config = dict(
    crop_scale_min=0.7,
    encoder_bias='all',
    decoder_block='basic',
    residual_init='scaled_by_depth',
    batch_size=128,
)
Rows from block 3 of the encoder of a small image autoencoder, named by matrix and row number. Rows with one number belong to one neuron. Each number is 128 + 32 x the weight over its row's rms, rounded and kept within 0 to 255. All counts start at 0. Numbers have three digits each. After the name is the row's rms in percent of the matrix's.
After each neuron's rows are labels from the 100 images, of 14976, where the neuron reaches its highest value: "patch colour" is the nearest of a few named colours to the mean colour under the peak. Only what is clearly more common there than usual is listed. The data: retinal OCT scans (Kermany 2017). In brackets: how many of the 100.
# fc1: MLP up (encoder.blocks.3.mlp.fc1.weight, 1280x320), inputs 107-213
# fc2: MLP down (encoder.blocks.3.mlp.fc2.weight, 320x1280, transposed), outputs 107-213

fc1.376 084:162151101122110176120152086083119182118146135177130101134109140128065097171168127119092087147121094124128156145110134120061139083078128129025141115146144130147090181143139161106110134176048131144103084219123078141110086118180105145145173103066139082151215176142126156172152167091185151104142149125159164092151143105108135
fc2.376 079:112110125055147127047119106117169112120139126117124123090140124134099135134119096131128120145124122124135132115167133133051110137132095152100141106165090117148110081123058132115141113107109112034132137104130218129182152135135131142118116110153140186112164089128134131146138090144149142111104139115141122102060088219126146
patch colour: white (100)

fc1.495 094:129111140153136149162152140166078142131091150188152144089136149104064125113153094134132102126149135168080131124076110152107113108191157084095121192127104104113151181087147197135116140155123135148097120100137093122078118138160131133151095120091166082137119188127147155163121115130112152112124151087177079135157074125120152
fc2.495 073:115116121062123152034125134140194091118133125039120150123134150141158139140135147144108124146113140117135126128174129114153148140110107131187135152072151127160113099112063084149136113128139136061085127145093236141212147163104120112106141117225131153144075139136142099139157096135115120131133134132113143152022114172128116
patch colour: white (95)

fc1.273 091:101128129122130186192104073118126123147068148192103159108153181144119124159148096084135118147125154163132125137096130109059158103108096133094140097119140122129173185132202197124179127111131082135097163129151089145063107124119122097119138116075094082127188212093128125140208192090084130108109155113164116114172102102137115
fc2.273 073:133143122121138129069122134119161131145152109097112121095127105149171107114130159128133111151123134130121123133109132128162148132130088121189148125119139112098131155135052060141121110107153123096145136046088221119235111147120133108127134122107127236139121089135112136114125052126148133133119113138129149109060148168110106
patch colour: white (94)

fc1.465 131:143117126127106125118163129096106232129170105139135112153122094100066150098130139144136156128105073126151092096167098083149069105145147129070142157119037121140170110133156097159089106099205164120143091179103155120145125132133129151144104166206166038100123079105154128150168127131152116207111152146133184155150096187150161
fc2.465 150:140135127153129117091122135129073128123122132080130135137132123130015121127122160152134136134136134124133122132132117129205109131120114138024136137141016127150130074125123058121131122126134132080193133255095148127121183158134130133117124128255123102131105049126127136137158129125129134173124119126118125143155102199130126
patch colour: grey (54)

fc1.387 101:128142102159146148204144109170157111169113127172141134096120100118118102140116108123114128092090133143169125163105127118071081107121108129067143122129117072143140212094185198116144148132093112129112117112164088134076098162168145110112150115057166074087177135115143146145121162139158158144087143119121137073212141112116146
fc2.387 095:135136125036121134063129145131160142127148129089131134126129129117169116138115134122143142138134123134145115137168131113148131125116125148155120130132087145133133079133018059118125110138129133082118113138110211136187177124131122119135127148194115221137085073135140110119144084125118126113151142121128133169049118187127141
patch colour: white (100)

fc1.691 095:120133159141115141190087096129108189163102164163148081110120111128097123122178110103131130087107152128142145127071111149087157137122098132110147134122164111102142155138158177149102171134093162141094103155130109114081083145147161178115126120058157063112179190118125116137123135127165146120111133089153125112174100082094127
fc2.691 075:102125134003132139091122112106193149116140119082118121136111129141161123136129126139126113141137122137109112119148121131083149130168126110176140121116171119129126068137044111127133136120132145023130118135109225126230135114139138145114128139235124198141118105118111131114174087120141131112139113142124152135038099200137128
patch colour: white (99)

fc1.627 056:127158176119144118115130129079146108170147141108129140097152099157112129134155070110177131122149135152144166117154148141095195146112132181076161139151067126114103139123135183077107082121108128188156113150093136127133137120155104069083153169085145170100124098089127128098190134090134158089099126126088176067071049105159126
fc2.627 043:133156152131127106161107127124119137110118149143136109157120094102023141107143062119125105152107123111138152136202120149130151153127081129064132099104100133120105122097164188120147137112141155128166133194128184107175137097151134128111088127037135080136129140115123150105149088132146154094119109122110123166120172160140137
patch colour: grey (77)

fc1.221 082:130158086166170129209115130080129128106133098086155123088137089084188063169087104177123147124134184117124140168106111111131046142117102080228113120128090115181155119143215135151098144107079130129087091087067168125148151165151183102117163127088099090155071129098119125157168107128102100117116155072157118135102088133174075
fc2.221 063:112141128128137121173127121143088138124142108109133122110152145133128145141134073153137137111131133107117134131167133132149110136161080127252128136102071115124117022132198255124142118130115129136028125175027178123149147098140126104140145137125102105147049029112126142133134080138137127126136127143133145131090129150138134
patch colour: grey (86)

fc1.449 058:172160120160164152114128091118114183152102165154110132104111168075106075096166093184165163091163161153084096102122151133153153103135176139117091115140134182156115100059062141116167124122156082075070089103129118091168107122184083112154140108125162111123151144141105136149083146132161097151101154099138097115041122085137087
fc2.449 051:106123116055132123124119136137128141135125110098114127125142114096091123140120124162137114187105136105160125127119106126155099131176137142094152143117127109131154058135142143127136125139132160065045131126214092119159122186114134111136166119169141159144045123113125108145121169115117115175167122119115115138153078162117096
patch colour: grey (60)

fc1.761 086:114144149160144183128136077130123115138083128196121175080107151147091147134144103087140078111183175153112121123131145156107077085153108085079113134143132116094152184117182186166120172133093164171119142106146117126097125146117106154127093128059114073158116180135136149163146147102106161182130090125188106136168124082096158
fc2.761 071:111129138089118128050120137111184138136101129053142128135125143111158123122114150103125146108126149108125130128107137140139128141151122105189133162110174131131142125107042062123119166119147112069135143063092199134249112131134136126102118135143139204142066186135111123139121064139139143163129136116148133124051137156123117
patch colour: white (75)

fc1.93 065:156171124116156136158133146144184117173132168179164139092116108094159145131162088162146131147152151127083164129142163116160168122100098202210096089137090081096073138116093151127141121113134105166176180107161123080092184158172099098090148132094166133092142149143170072121151129157133188095092092123127104100117093171125064
fc2.93 056:155115122098116122041111124130144112134132131117148131159133102116193154132109099162141118128119110127119117102071140127159128099127109144181132131105062108137132147140106095132123117119127151145220126134172099144122166133105132148111126127080106024139087199142125116116138133142121137085084147108117131143156143146145141
patch colour: grey (99)

fc1.51 095:152100117163125159118124134070135140176067177189113152107113144117123142121169051136127124108103158122085128153124156142069104092111152106061124110120141125136092126096125170135149119109085162177129120159158106150089095099129110181162137119098111067157187134131120151146167171121152159081127130104155154116157123083083153
fc2.51 085:069108112044138118101137141116152130109133127094137127143129127123150126115126167124130141148139139131142122119154124128123137125115127133142130100131157136099118103143072096131118146124102131046176114002083206129162170074129124141125140137187136250139130109121122120113135074125122121128147129124110124157085115132132122
patch colour: white (80)

fc1.90 121:195159097145132120115151116141117081138120111081108165100130148185121144146134141176117097083122126111155135098143123069120077102120117140214124130114136135154063130109087152143183142168100085142135131125109121175141131134083063104133130131082122169083119106090137134111127185123114131117110141151150138099076118113116102
fc2.90 109:138136135138128129102122126135033135140120135080125125113126129120162126129137175120117135102131123138117124136163129130195140140162091139130124126152109122109135117135120162121127124130144129132103127063122063139103127134137132123129125130218127125117177090122122132128113176136129142181123119129132129122056102118137126
patch colour: grey (88)

fc1.416 097:105128148125151137196132096137083124135125165145120122090100171158088146115155099130089125099158116104140158164097118131077155110156131089100109141107130141128122163089182167117163151130143131168149141181160090123088145132161159118105160086118137071128167184138112147168179159090145120168098113101155124088184113126100145
fc2.416 085:120120140060131116066134139113163124126135120076121132085128110148137138133149167133124128135132112138131124108130117137174146133119135136212122139151125125119103108117056072126123097112137109054185132099159221157206109129115139140113125118229147210128088106115141135137125061116123136090131142135115131089040129187129114
patch colour: grey (57); white (43)

fc1.238 058:090162142170136133133188095079084106163178158091156080137081112080103098101118155104085102142133085140110155119148108064158161062077121085061118099181082133071112106093135180097111109191127118125140080167123126092152144159109102085156139182113115088127111085142145126124091115171085160138154094172099179166138104141168124
fc2.238 051:108107114044119136110097144144218102141108151123132128091114134121154102148114068133153112190134156150126155151154113135116098123159082135106131155130058119124129109164133173148139146111136152032088127160205181119116165149111103152119108111209108151143135115145147133140159121111130121180147135143140093116171120251132154
patch colour: grey (92)

fc1.87 083:125109161178161150205118110090100147135112143164121106124135123123087102151152133033125084108144114143120155148135159144105157083161122136068124071131134183141151136121158162143130126179093154169089111161170073129040086098100097150164144085043098065146171179121111155140146140094113109132084134118136105152189093132146139
fc2.87 067:102125133020120113088138110128216123146137145094133118121139146132157132137117122104134122124133147124118118129092139116111108139135166126186141114150092110118137134126066077112118128110141144040135141121148208119218115107150148120125123108176121188141109136147140143144123007123107131102140124135136137085062134194118141
patch colour: white (100)

fc1.14 071:093140128122128082186085092089182172155131116138108150126160142084076123199117125186120090142149100121147100122140101082092116113165120107130091081136158096123144122104084179148164140088121144124092153152085080085116148155143150145081087118138157138141117090127139140160113130136058117120096192072122166128087081150117065
fc2.14 055:100121140096122112130143135116208146121123148123133115116116113139038135139115115200142135160150111108147136146183113116111126155150085153071114140126132116104105125160041188110143118144150145107155144237079191141150154134130153149133113145091126145144088117146106129112148067135122143123083132137132162116144125147118121
patch colour: grey (82)

fc1.127 097:132148142164100138151141104174095162209103166160122123093174120102115125104125143049120108132133121158155139152105167178111146098168058096076155158180111095119143135129180141114118144142139133164113135107192078142102089116143150124093091065076126100099159159117131170139113116104134141135128106078186115106212122147143171
fc2.127 083:144136125076122124067117127127188123118115143099128124123145113130186118132126131122128123129124123123112112135129132129143114119114147123188121121105134136126138080104009049138125108144122131097148114156093232126214158094141146131130119136204131172139108122126128126140144079127116114122138137134133117122015154160117118
patch colour: white (100)

fc1.714 059:182119139112141125164118114151137133118146110169131099129169149143205143120170160127161117093114087087077160144073082126119214153176104078160093112090092175142084105162143120097108081110166145116161177143151150166103142048116160095154126169111134091093148156120159104145143090085152179145102089083156131114139161119104137
fc2.714 048:136130124035130154217110120128167112120127120089109111128148123167110119124116156093119151133141121123125127116080130137119119134081149093176146134205135101104152077101122096150112121114103152066101157118158189135130157092111138137132102158198147122118163199107140136116197105109107117093169117153111097134134140190148100
patch colour: grey (97)

fc1.57 069:117183138123134108094140131119159147122132137125149087149147157076149089091169166084113121078151082142095107127121120106172195160099180162169127129180071104064122146083107083118075100108196132115168082094104085112176135114187155108065156148165117109135151128140130091146136137152149151073121153175140143129127150175153133
fc2.57 062:141154144107125105106135122121103157134138122087148129151149108120114113133100123137141125155125110134117110132089121121220156126114100163216139127150091132115114122143125121120145080126132142148151122132172117137198184139139133138108130141249132136149098117137152113134134162121119149083095121113106117149177147196119114
patch colour: grey (67)

fc1.600 095:162112133173160149150093104168109140145112143177162093106116092114137127125168091122095121095123124134151128162074152146108156074114139097049108118117176113097126137126177192104105173118096131157118108152148095137063131105146137139146144086042124049132203170095108169130100172114165144115115105120163148122203095069108129
fc2.600 084:113136140027109140129121120116219148129114131084146143141130146113146126138117126130128132109127137139118135132185123124069131122099153129188126129151161131116151080118049060124136150119112140044137122087103211140210164100142118120136124143188122212122100128111140128124125086128131112125174120122131135147031139177120137
patch colour: white (97)

fc1.249 118:108180146135131085153086095141153152123182139150143089100154091109166140161092150191120122104164135085123114097128139136171200103133083181190120099130097045093157135141133137124125154072133097121162136144094114083117157102166148076109126159083148076145094178143159112118212127090093117116128111121118154127120097159174084
fc2.249 116:099134136141123126164121132139089139134134131180136124124137131130171136127131100161128138140125124110126140128134123125140138125120026130215135128149144122118136149151124109121119132130131127173210140123051121137164212100121136117134134120135121125127033174133126124134170199127121120072103133120108136150151119137124132
patch colour: grey (95)

fc1.78 059:154126164154103118133145110159150106142131083079080097128158147156175083106185084068154160064160181107122093086103150161136097185109175152172154187145125122140096089084131118186122178085118142131170099102115107182124140137088119180113128133159111142083068160133134145152133132123136155172113171099140099160068090122128081
fc2.78 047:167139138075152141161140111115098147094125131073153136126118121130105127104129157142140128139127145130112120134076143111235105132125088129122108116160142115137153122133144138127163109115109121089052118093198122119111124148096145129117141121118115150145095160123115126124116157107131130192121149117137094151088100143123119
patch colour: grey (83)

fc1.734 079:152147118123122132176142132111133065160132154128135161138149110149117125123198103068106121092099173109175170143154171147110122147128109091087125176104163142133130162093155145158159135150115113151109159162180093094095137134139179142095126083120091105111168191070146141145206157090137129111161130096146111133148074114141145
fc2.734 065:153131137022131121107134129136119116123139126073152145112146148112136135127120128105146129136119116149110130116103144145160116137134136128192128131172076126128139123149042069135115120129146132076119138094161214123165151145125104116126110132172138200139077118137130132125146042125110127084135134112118113094079133180136123
patch colour: white (98)

fc1.197 091:125130152115116160158123144149137184157063129193127132102113178135080115141125131079112151138128182117107145111121137113104097135123090145052122102137180158123169187139192187147092158113142140160101102153164084162058127165174127123136116097120147058147180141146124156127124168144149148168094149108151142136183108094096108
fc2.197 075:089136119056127140078153142118175148123129133136127116117117131105171144108112167106130143123135137119115125138106114145091138119184120154107131110147094128127146142144053085145127134130125116013151122102124225133158108147123108148145148137178122208124136122142134147133125065129127138170160128112145125071073115181114124
patch colour: white (74)