From a checkpoint of a small image autoencoder: decoder norm batchnorm, batches of 128.
Rows from block 4 of the encoder of a small image autoencoder, named by matrix and row number. Rows with one number belong to one neuron. Each number is 500 + 50 x the weight over its row's rms, rounded and kept within 0 to 999. All counts start at 0. Numbers have three digits each.
After each neuron's rows are labels from the 100 images, of 14976, where the neuron reaches its highest value: "colour at peak" is the nearest of a few named colours to the mean colour under the peak. Only what is clearly more common there than usual is listed. The data: retinal OCT scans (Kermany 2017). In brackets: how many of the 100.
# fc1: MLP up (encoder.blocks.4.mlp.fc1.weight, 1280x320), inputs 0-79
# fc2: MLP down (encoder.blocks.4.mlp.fc2.weight, 320x1280, transposed), outputs 0-79

fc1.416:535547482452529576668482488498498508508409486520496464519530407496528537560543564458484495527557514434477495447561452480530490518542444469448527607523472520495476514511517531504617541573569538509443457483501561485517518528450491468421574517
fc2.416:519450605499465454514514492456471514479537513493519544506457634487509449518477488490497532513600508509485461518478503488527556512475492658452591486541432387435512483446512425506383503450479487492518495483521531498494489489492392508613345491
colour at peak: white (100)

fc1.364:534524434428485586535473444520520524512487509463525496487522425472486497507468533488550460509584518472427469485563536494500465518481527431425523543422524519470520456613536516499648457586468482492469460525518508563512496487535479494434613550
fc2.364:482485552535396501570519493342481508450418494501501507474502591483509485496512520500475521514642492505521469505415509466509495506500523598502588484494484428514509483440517447504443525444490503520464475486518506490518476507490453453641362499
colour at peak: white (99)

fc1.592:487574488426530557507512501542525483491457549499503510519553410506493504533523548506539508464591522519418486503589525523465460504476537462427556623478511496389491499628481511510644468549507484504416517528520573482505512458487505531468561509
fc2.592:503483509487488433504512494429496507522515497486488519501445581497474489473485498491506525468565513499487533505380501502515587508501507663471529482538516416510514494387490489467334506421521498483476504491477508487502511523509381489581414492
colour at peak: white (99)

fc1.376:442430507477556464635499539562481561551519504530477542570552484528503434544453381553450528558501498519520460592440459544538521482463536606484408523581419597459456467449478557492489522523496432547437478459532521469454452581485467490540460441
fc2.376:528502514543416535533474519475498464503417487504488969511399436478515544516454548517475488556608502530489486465406510454478487437481518479515461553472503710519512494515521425496532525455506465490464529498523463514479536484500456490410530531
colour at peak: grey (64)

fc1.616:583577469503521528502544451540481529549452476471515458461538408413526517547550518471549450494534405424438463442629433495449471600492529450423484552444549551554466461557507521527607438572517490471529488529590476507479467454508523537534571453
fc2.616:490489590483481503444504503559532526547395529508466572525418591528506534501532506517513489530582474526502459486538463532475367516476479547465667548434538338529505477554517392534394472500486508474491525528532439574523517494472325562506388522
colour at peak: white (82)

fc1.633:541539499495562545537519490566539553512496457424470501482492404461498529584486589542516445506580449535457461478578538544526444465462512378507496588511470484358442444544544514580615467515533519471491533476472492422527465444475495481439507510
fc2.633:487453586509326440468510492444524501501521508517482583463444572496513528504517505513493523521605501495520511528356500509479514478480517508529474485443491419530503528424506474565334508525519484515538509502526515479513516497485482487563410519
colour at peak: white (94)

fc1.568:531596471467496597492516494516477531512514498463531479485524420517449511520522551506562477453560502503416504481584531496505454561479537479414513641452557483485470486585522492520605516556546508455467510501523572492561515454489518484458609509
fc2.568:507465598505417469472485529361493498504500502495515518495454560501485496515540519488483517517614486506518515483424490504520449481494505602489548487508527414522486488348497500522379519433501517480482499509514503487499501511517427510609390491
colour at peak: white (100)

fc1.631:557540444429467534648485460552535504547460506495514482500479351493514522543542549509499482483601461440522481453584495464505469449548469484517541515512585538447488472564470491582575543569561507526522474491523504524432537533505501486432619479
fc2.631:480527511504558452492509519604505502471458509497467478536560613482515473510519541516478501515560490508498491493462512517486519501493518635457543527534490405521531501470503521461338517395518487502485490469516536507491431475518403430668334509
colour at peak: white (100)

fc1.381:457443430463621478460481405518497496484552503476430636511544495458515550530558445498434484518498497431558553470570545487430433397527471522417322457503496612460516506502538525474566473515486411442562469455469530510495427497490539492454585532
fc2.381:486449483515469472474506468356511515499545527492474613509520565499511489489499446486513499518474501471505485495643484501463563514512507570513615460448520501516476494501513574437484499526482507507588493501513521521488521509482561348522672510
colour at peak: white (26)

fc1.588:536563431451472545559466474563476530562477479447460486528518389512462504552515543551474486489608526423492440422621535486554476451468490399463496512491534531403496448577537543527581487503515521498440524487511518455548509538501495471396611559
fc2.588:518560559487367560498497524488484515499551482495512568469470554469487521522515510528485517516585481525496516498433519495494515524460477554451599503485520299479503494467517435514327504540500516498483512531498468441487528486482472556595442508
colour at peak: white (61)

fc1.74:516503429438466602515477496542535464503440508483509495518501449498461544529489449556484509498583465457463495406644481531533495488505461444415566528492534489463471491587507480553608462597502536464492458475507556503532493501470484560480582537
fc2.74:493466559488451451444518514468501515478498518506512498465469677502500483518495453496513486493588494517477501499468506495477496513527480593506595476481526362483508501479489459484333497472477509507544486512514497497475487499520431511600400519
colour at peak: white (100)

fc1.621:537501484464525514576568417526554520481471467512486514543475418471529609578565504465490468523508414376550435403577494508507442383502538466563474563396465533473495493540523577587538497550506474499495506532468484580470462549502499547462586500
fc2.621:514495547467536489483512519529515514436493494475474577514521584449495519458475581490495472484542515471511486507538454495542514520481485488478567471497473403505470477494492369482401494521473499537505516518488460502532498517482411521605309482
colour at peak: grey (100)

fc1.90:531574493514494571605460500512516461515486509427540494547525367448533539573481580547467473500526487423495422483586453546484445504481540424439559609476527455420536476555493488610579524518487469456468488474511526496462491467485544499469590539
fc2.90:486547617546455504504509500431463496460474521480497559509476497510483503513462520499484548490570516478491497469533531487544492502481507590461655549559463335478510496518520442466458540458492474506494511481510505497477480474518389513632406533
colour at peak: white (92)

fc1.496:525534417496526608586483496543481501530444484487531467510506379505503537532543457465497513516566460483427453475619513500516490516487473477456469528441590496510544485584503498550588513590544511518469490524507514532514504509519527481436625518
fc2.496:495471605517438502472499498514500494464490515506509467476474624497509496519485539487491509489583487476494483508509482489506503525475494634476552480515505319529499492424517412504343488454484491494474498498499500502532487498500429541623387492
colour at peak: white (84)

fc1.474:475583470456556596605533467573514465500450538474543511500540403534477610575556507565466438459547465455529424419578486523497500522512540392484534546422480474389520481620510500524635449574500534484424489547559490482502505499487506518398600506
fc2.474:516483532476401514454491494417524519501534490488530541509478594510520519521528460467522476509635504520513513480395469492468481468514517598512566518503526317508475512487491412504373481517509527505487467478484520505466485518481432560633418465
colour at peak: white (79)

fc1.286:466440432531602507486457537482487502499616482488476673482594397532527551445520548559472545473483441493576528509516572532480438429513477557416378507510562601495494529573527565526542517508493468453509471490522472428495483506494527532422525448
fc2.286:480432507511444443560506488504515514478598525502450597486587609518500499491497483502491472507478484506489435500587473482468599478508497509513524445461522571412478490766516621447412480488479486519559486514513505519490540507484623408480676513
colour at peak: grey (89)

fc1.762:473602474510512580542463500580499466503419536479478474489495417470475541505552530493477510481545481521439432441605537541509486458543488440477468602493523506428450467600502469589617460535508559502417516502485513465496480463438502485463608499
fc2.762:478457558494488458469504485532516490509571489528476570509414590512478483494512501482502496497556522490485526486416521484523531490483507615498544513500492356512523491533493379539338490482508473469492523511489530510492489513492370497555344523
colour at peak: white (98)