{
  "encoder_bias": "all",
  "encoder_qk_norm": false,
  "decoder_attention": false,
  "eps": 1e-08,
  "warmup_steps": 670,
  "weight_decay": 0.1
}
Rows from block 3 of the encoder of a small image autoencoder, named by matrix and row number. Rows with one number belong to one neuron. Each number is 500 + 40 x the weight over its row's rms, rounded and kept within 0 to 999. All counts start at 0. Numbers have three digits each.
After each neuron's rows are labels from the 100 images, of 14976, where the neuron reaches its highest value: "patch colour" is the nearest of a few named colours to the mean colour under the peak. Only what is clearly more common there than usual is listed. The data: retinal OCT scans (Kermany 2017).
# fc1: MLP up (encoder.blocks.3.mlp.fc1.weight, 1280x320), inputs 107-213
# fc2: MLP down (encoder.blocks.3.mlp.fc2.weight, 320x1280, transposed), outputs 107-213

fc1.258:530471457533517469490517518502467415484511468462472494478471561493541435540467517458510500440497479549511461470497504459469508467515504480496475480515628543468437527499510547468510503574486485538444513467509503560515441447433405537549526502552467558490612453524534515514479514472501509521518506542487457448458532442480523
fc2.258:522513520510518471568476510492508488535517521501517503488507525476520486489506458551484517480496515468483512489500518496523486489488439541571518500510463483475501463510488502511486483486468511579469522435534441524555494510498499499531539499351501538516416594487521526485474572507518512509463484492521492492416486546499515
patch colour: grey

fc1.156:546526494501481475489510544508503508531472507493453514507509532484538497570559558541435454467560456442464497505551446506465589520448438597508471473449498565499499476496483501552472502474530477468522459540449422464547512428516458568517475448420436523441510573448483463444561509494452511454519505456440559550478521538506472
fc2.156:488487534444504521534484521509561526499466524444470489521479498477421493490511504486526528544501505474488471503536484497406508524447388510555482503576520505506461527500459587495478512507515490387582501435425566505521556561503474564507471492381494525490577552510522478520548520461474466522498530528471475468522514598523524
patch colour: grey

fc1.568:468473496536521525558524472475448552511574541493529533501510464490497483532537431589493490475544434510524480463587470504416548519464432496508458475523511475517474454541492540568492478482475487462556509497436516456496517491456548493577471504440562519506568561491470468507590526466521483472484558482465581498472521563522453
fc2.568:459508505544507510578499499507435494482493499487504514490513510513443505493505457582508490494501507480511493507594492505412510510513428516495507489515541491492494451511483595492512522491491498459572512524315557508584529481488513505507502489438509542511480526491492512494555514509497503460500501498485498542483508584508487
patch colour: grey

fc1.191:512452511576513563464499463510457529562442560592537486483520524508470470478543437481485461498547559504511496571474470534474523465580486416431476462467530520478530551511546536500502535476568522549467512508534470505444481469473530465501482434473459484491483480521458521536568513523540543520505473469563493474526428445471523
fc2.191:489506504410492511487492501527604500480512490383519507524482513495415515486496506439488492502521480507495525491502496481476502480485517473550485520534560500483501498454393441484484541492512484416501494424423575495602547488525499529495496515573513566493432581514515472506494441483517494491516461501511532492410503574488494
patch colour: white

fc1.446:574509509537501550519592473527496465491501450470498478522500562455532510491496520446464517449516517527471509467508497518500447457483481439630544498524547532502439492448468501500508514571537520482513529457509502502539448460496439486463518548524450538469517513563523458498469527474508465572471470577490466439470452513508514
fc2.446:518494514528494499543512521532454494518491514461511522494506512518454482483487537500503521524494476467490484533506521523532523511504493506669506498532503480482498515485578496521504481514472495600444492403579387502606527504482480520523516476478485534489509503510506476486451541513509519483477509488507486468526494494473508
patch colour: grey

fc1.666:503495469510551529472500464426540522504438506587510485466497493566526505543553418514442443447503513472441527517506544513392500502477466533444519512503426450484513488484496521508531489488455448570480486600554457469464523466557474507506466470475450430474508543455538560552595577472573521490499534452537501493517495518488557
fc2.666:527488507481502489422491490500461530499527487431520498488518516492515496529515544515491493499508512487502524478486500510610498505526451489542502500472461503496498460527369467498513506472498494416495506351372562478562502492494502504500497483491467610494488427501510503509544425481514525540477501491506521509415474476486501
patch colour: grey

fc1.616:468512483491515557540537469517470504488470518535500466457479531472458510479475475469468494501496495516472511501457500510472533457542449446451473529532536521451521564459593548460481553547507512550467475533520459495417475527549471478505481510448555392517558530482483502533537561529535470521483510480560478466585469484472509
fc2.616:469515506389497489420486511501601506481496492476503491465524499480568503485518488510507495514500500473492514509536514506490490491505482521581517493478456503526489465524415420505495477503507513336531498498498635486614493510492495499480502497573490596498465522509501502515514400494489516487515484502511480472396515611504494
patch colour: white

fc1.474:478486491553516555561442505523473480548508508563484465495522520466497522504520435419461468463485534517468563541428541539513554493538484439445526479491569477459510549527587571499491530540507483523468545488566457535453470539494529541467540494424509447534516542498525542520488578442464492528446475470532534469552471440476495
fc2.474:484500488414487486406481495513590523498512508443519503492492505509558490493518455488482494482492514532479494494482489517479503484522531497587513514509496484482512471515405394506504513518510523449523513483507622506605478461489504498498494503614508599486492540487492511508513419489513485458537485514495518459392521558488485
patch colour: white

fc1.511:570465507566434514498436535450451576511406497525457496468474536558482489530549424451542533379453495463489467526524490514469511492549526434418466494472567570512547454452490470492523510564534534555488459469484421502473440493456533531470469522561555510510499483525494497467500528463492515519589466486512508530491493427470498
fc2.511:541493500558491514433505501493504512497479494524498497497485505512540501505495447471494513460492494508500494498516489506396479518520542472275502468494651505466498558485450456495506484502505499616398507490451507506516500462491503496502502495525502484494633459509503492503466558497505493475483501497502542556466482381498500
patch colour: grey; white

fc1.99:502555491516480506561420485473522545501505469497497493468491511538498517526562457472491531493534529527508478569546475514411501555499459486551495388479568473487483534487532533477503488548477484505446515437448528489548496454467592465524530517471484516545459556499445523478598483487463472480521527459528541503492532544526449
fc2.99:465517510536499498674505498496418504502511508481506494483508507502445497500491423489505506484497492500502500511584523504442498498531470516500505460473593508464498443491484587492496485510481510505358505479385568500554527437503501479501516499426487620503454497506492498489551456501495506445544496493503523554511537519491510
patch colour: grey

fc1.681:515456511518421490420572488454439563512525534554505467511454444505437506429476464472529501485459446495569501527526499513489450469466532468366498555545454487506526508486487444490451527522554548490571481503483485522507485540448521543507449512556563443485543490480484534517523531526556506551511459469513513550492469472479573
fc2.681:494493500504487504308514488517524486498508508455486502494497511494400493500508461475490494487507500527493495492482515493564541514570560499299499542523451513488487541472406415505505546506517494504583506600489534494425550557504503526502483493628520404491508579511495510504494514498501498565510491497499500529493433556508500
patch colour: grey

fc1.492:555492532472527515476491458493521490527456481528542482496463569488532526529473499451512474503542490565466460524476541512577540454479449449428462442464501510428497512458499545452458455527493516495426548467512462527465514503531542531455521462487501545524495528539532513485555495468433509487473524464513482463536400488513562
fc2.492:519514507513529492405506494500662494482485501437504502516494490517401485503468462398500510475477521518487471518519521485446467485428504520531490514577508508524516586461503442521492492478481526558516521433498567530561557522475468440505502496565506489508546464491502482520455546496483491422443483524510525437503467554493486
patch colour: white

fc1.59:512462469503527536543525441547466446511430504544534531478538565487429461516505478458504432490507551505460504541480471521514456463546516539534494583546397429526545511464494557476487501535518454516497567496517477502472497457478474518500422441523484479487542487483526551520502500509510504464508583435508451505569481543528572
fc2.59:524475510433500509387509496535476469511469502414502509506491529503621520520507568516494482459496499502518483514415511479578479485547388498579514519448517511523531441480401483486478497493502479430366486489474637532591489550513501486499509502609493515506454425505517483503527503488490517537405519485465505502364424496519491
patch colour: grey

fc1.730:527519550544530514531443443449450475516495570539486498497525537481504477488516495445492440502490561537471517535446519456477526466526499522440502514534503471444519542481508535495514574507529541528452474546549453503448472561580463463506512472442512455496580587457482535538554535507481508502458482520481533452537434509468515
fc2.730:502502488441522477420517506523516496487521485444479508484493512497483505519488565485497514506492506525501494508426497488541520519472487542618497505540448519515490492491399450482518506500518492390542514416478576498606513476521511499503523485552486602478488535489492495501476420506520501470455499502494489468394482552483486
patch colour: white

fc1.260:520444501528459468566509518513431495496515504560484495528467415533527509460529504482491532484474461484490536464467496525525479494475539418442465493488555454500452477506490461425517505542456488468556533492549542540476466459464503552529504475506548434518621529506465559476455493429540458538529471452454506486450499433462479
fc2.260:530499513493504484500513503488508506515497506509503512517508515503490518484509480465516481472492513531509513496505501496520491498479621511434483495519517483477507513516416430483511527520490500552557506495536503491461467505485490509510487505592509506503638576492496502484469584485489482534581494508495484512413483469519484
patch colour: grey

fc1.261:547466517497521579501468447411482501539485509538433535490519466506456526505580485473483468433480532511468544558498554534467511550440542583516484498492458475544488495495497482506486463529456508563527498603534473487491509469566442554478472431487453464537497563457547536502497514481554560490497594482490492447568563556460548
fc2.261:515499501465509492401511500505414500509495486436531493540498517516552510496511580495514503503513477497503495518464503504605528482562456496578501495543481524482483420489379476501483507511510504439465509384399575500593529509497501486516490510538507600520507471500508477518491454514487497519464494517522499510413448455502518
patch colour: grey

fc1.507:534429501541458466458559506440511588478486518503489466567514521486495491540487586469503502453472472498508466432508491454517434552501507495458463460478471488508470546461529453516512514480487505510485505526411497447474508483523449545516475516539475468496502377496542477539563565511494520540459548459487545512493444495567491
fc2.507:558524501538492497557505481504528484507516488420469494462513514494387485501487467566488484432507514506495506504521509503564505509497501510547502513488445500498492483496458484486511470502490498640482519520573454532536487573505495477507483485455492464484441536480487498509498571503508501473511517497510529494482518569519497
patch colour: grey

fc1.209:520451480485446504470528536462548474472421463440502534514459512524517502548503477398482465449437520480496486513502476526561435609486558548576472496521498545494565464516487493542476481486518555514523510460465444502497461459430485546496463482461438544450434471486454508484453474525424445491519489490473445511449577499540444
fc2.209:546504491541478493466498484482447525485485508500479500526517499484490490515480514500481497486514505478490510495520519517555480524474544528602481538469523473505480508482465441502497489479524490561461485438526358515604475565500520490526493485504513537519373550495490524501494609490503514501433517507505514473456500508514487
patch colour: grey

fc1.84:495542503551474507588442500516525369478565485486500549441512517417598499472488534492512493503480552513517512567544472514534529502472511475615516474455501523536448452460543525513542461544489499511505486433552543456519455537530434438347449492443471550466483511501554495463488435478480491446514471520489434469485582467446453
fc2.84:531517495525514498585497497495609510479517492455514500497493509519662516484499479537487492470491511466507499512556496478583508519536524462784531491473489525491489371507525666501486487496495501568442528430499520489368453530506506472491496513436512502491406516502513515485538442511475516466569508513489469510546524512512483
patch colour: grey

fc1.516:538506521497572462458501509511473473505454496465509469560506558483489437539514494431526514429477538501519516519467477479493417505526461553538525492524501493479506518489456511474455523470469512466430456479511477482506477400510462540588522527532493506458530545549455541508544571500526477545546476490439457495456444480464515
fc2.516:489491523497510474558495510498497477493504509441485518503500498522453479481486474513494517464517490524493496519517510520555510507563482527488503481513501476477500518503506540516477518521470504521452471473556423485558486528507487495479525483516516462484448468483520487499477510478521472548487505504464484460473540552521522
patch colour: grey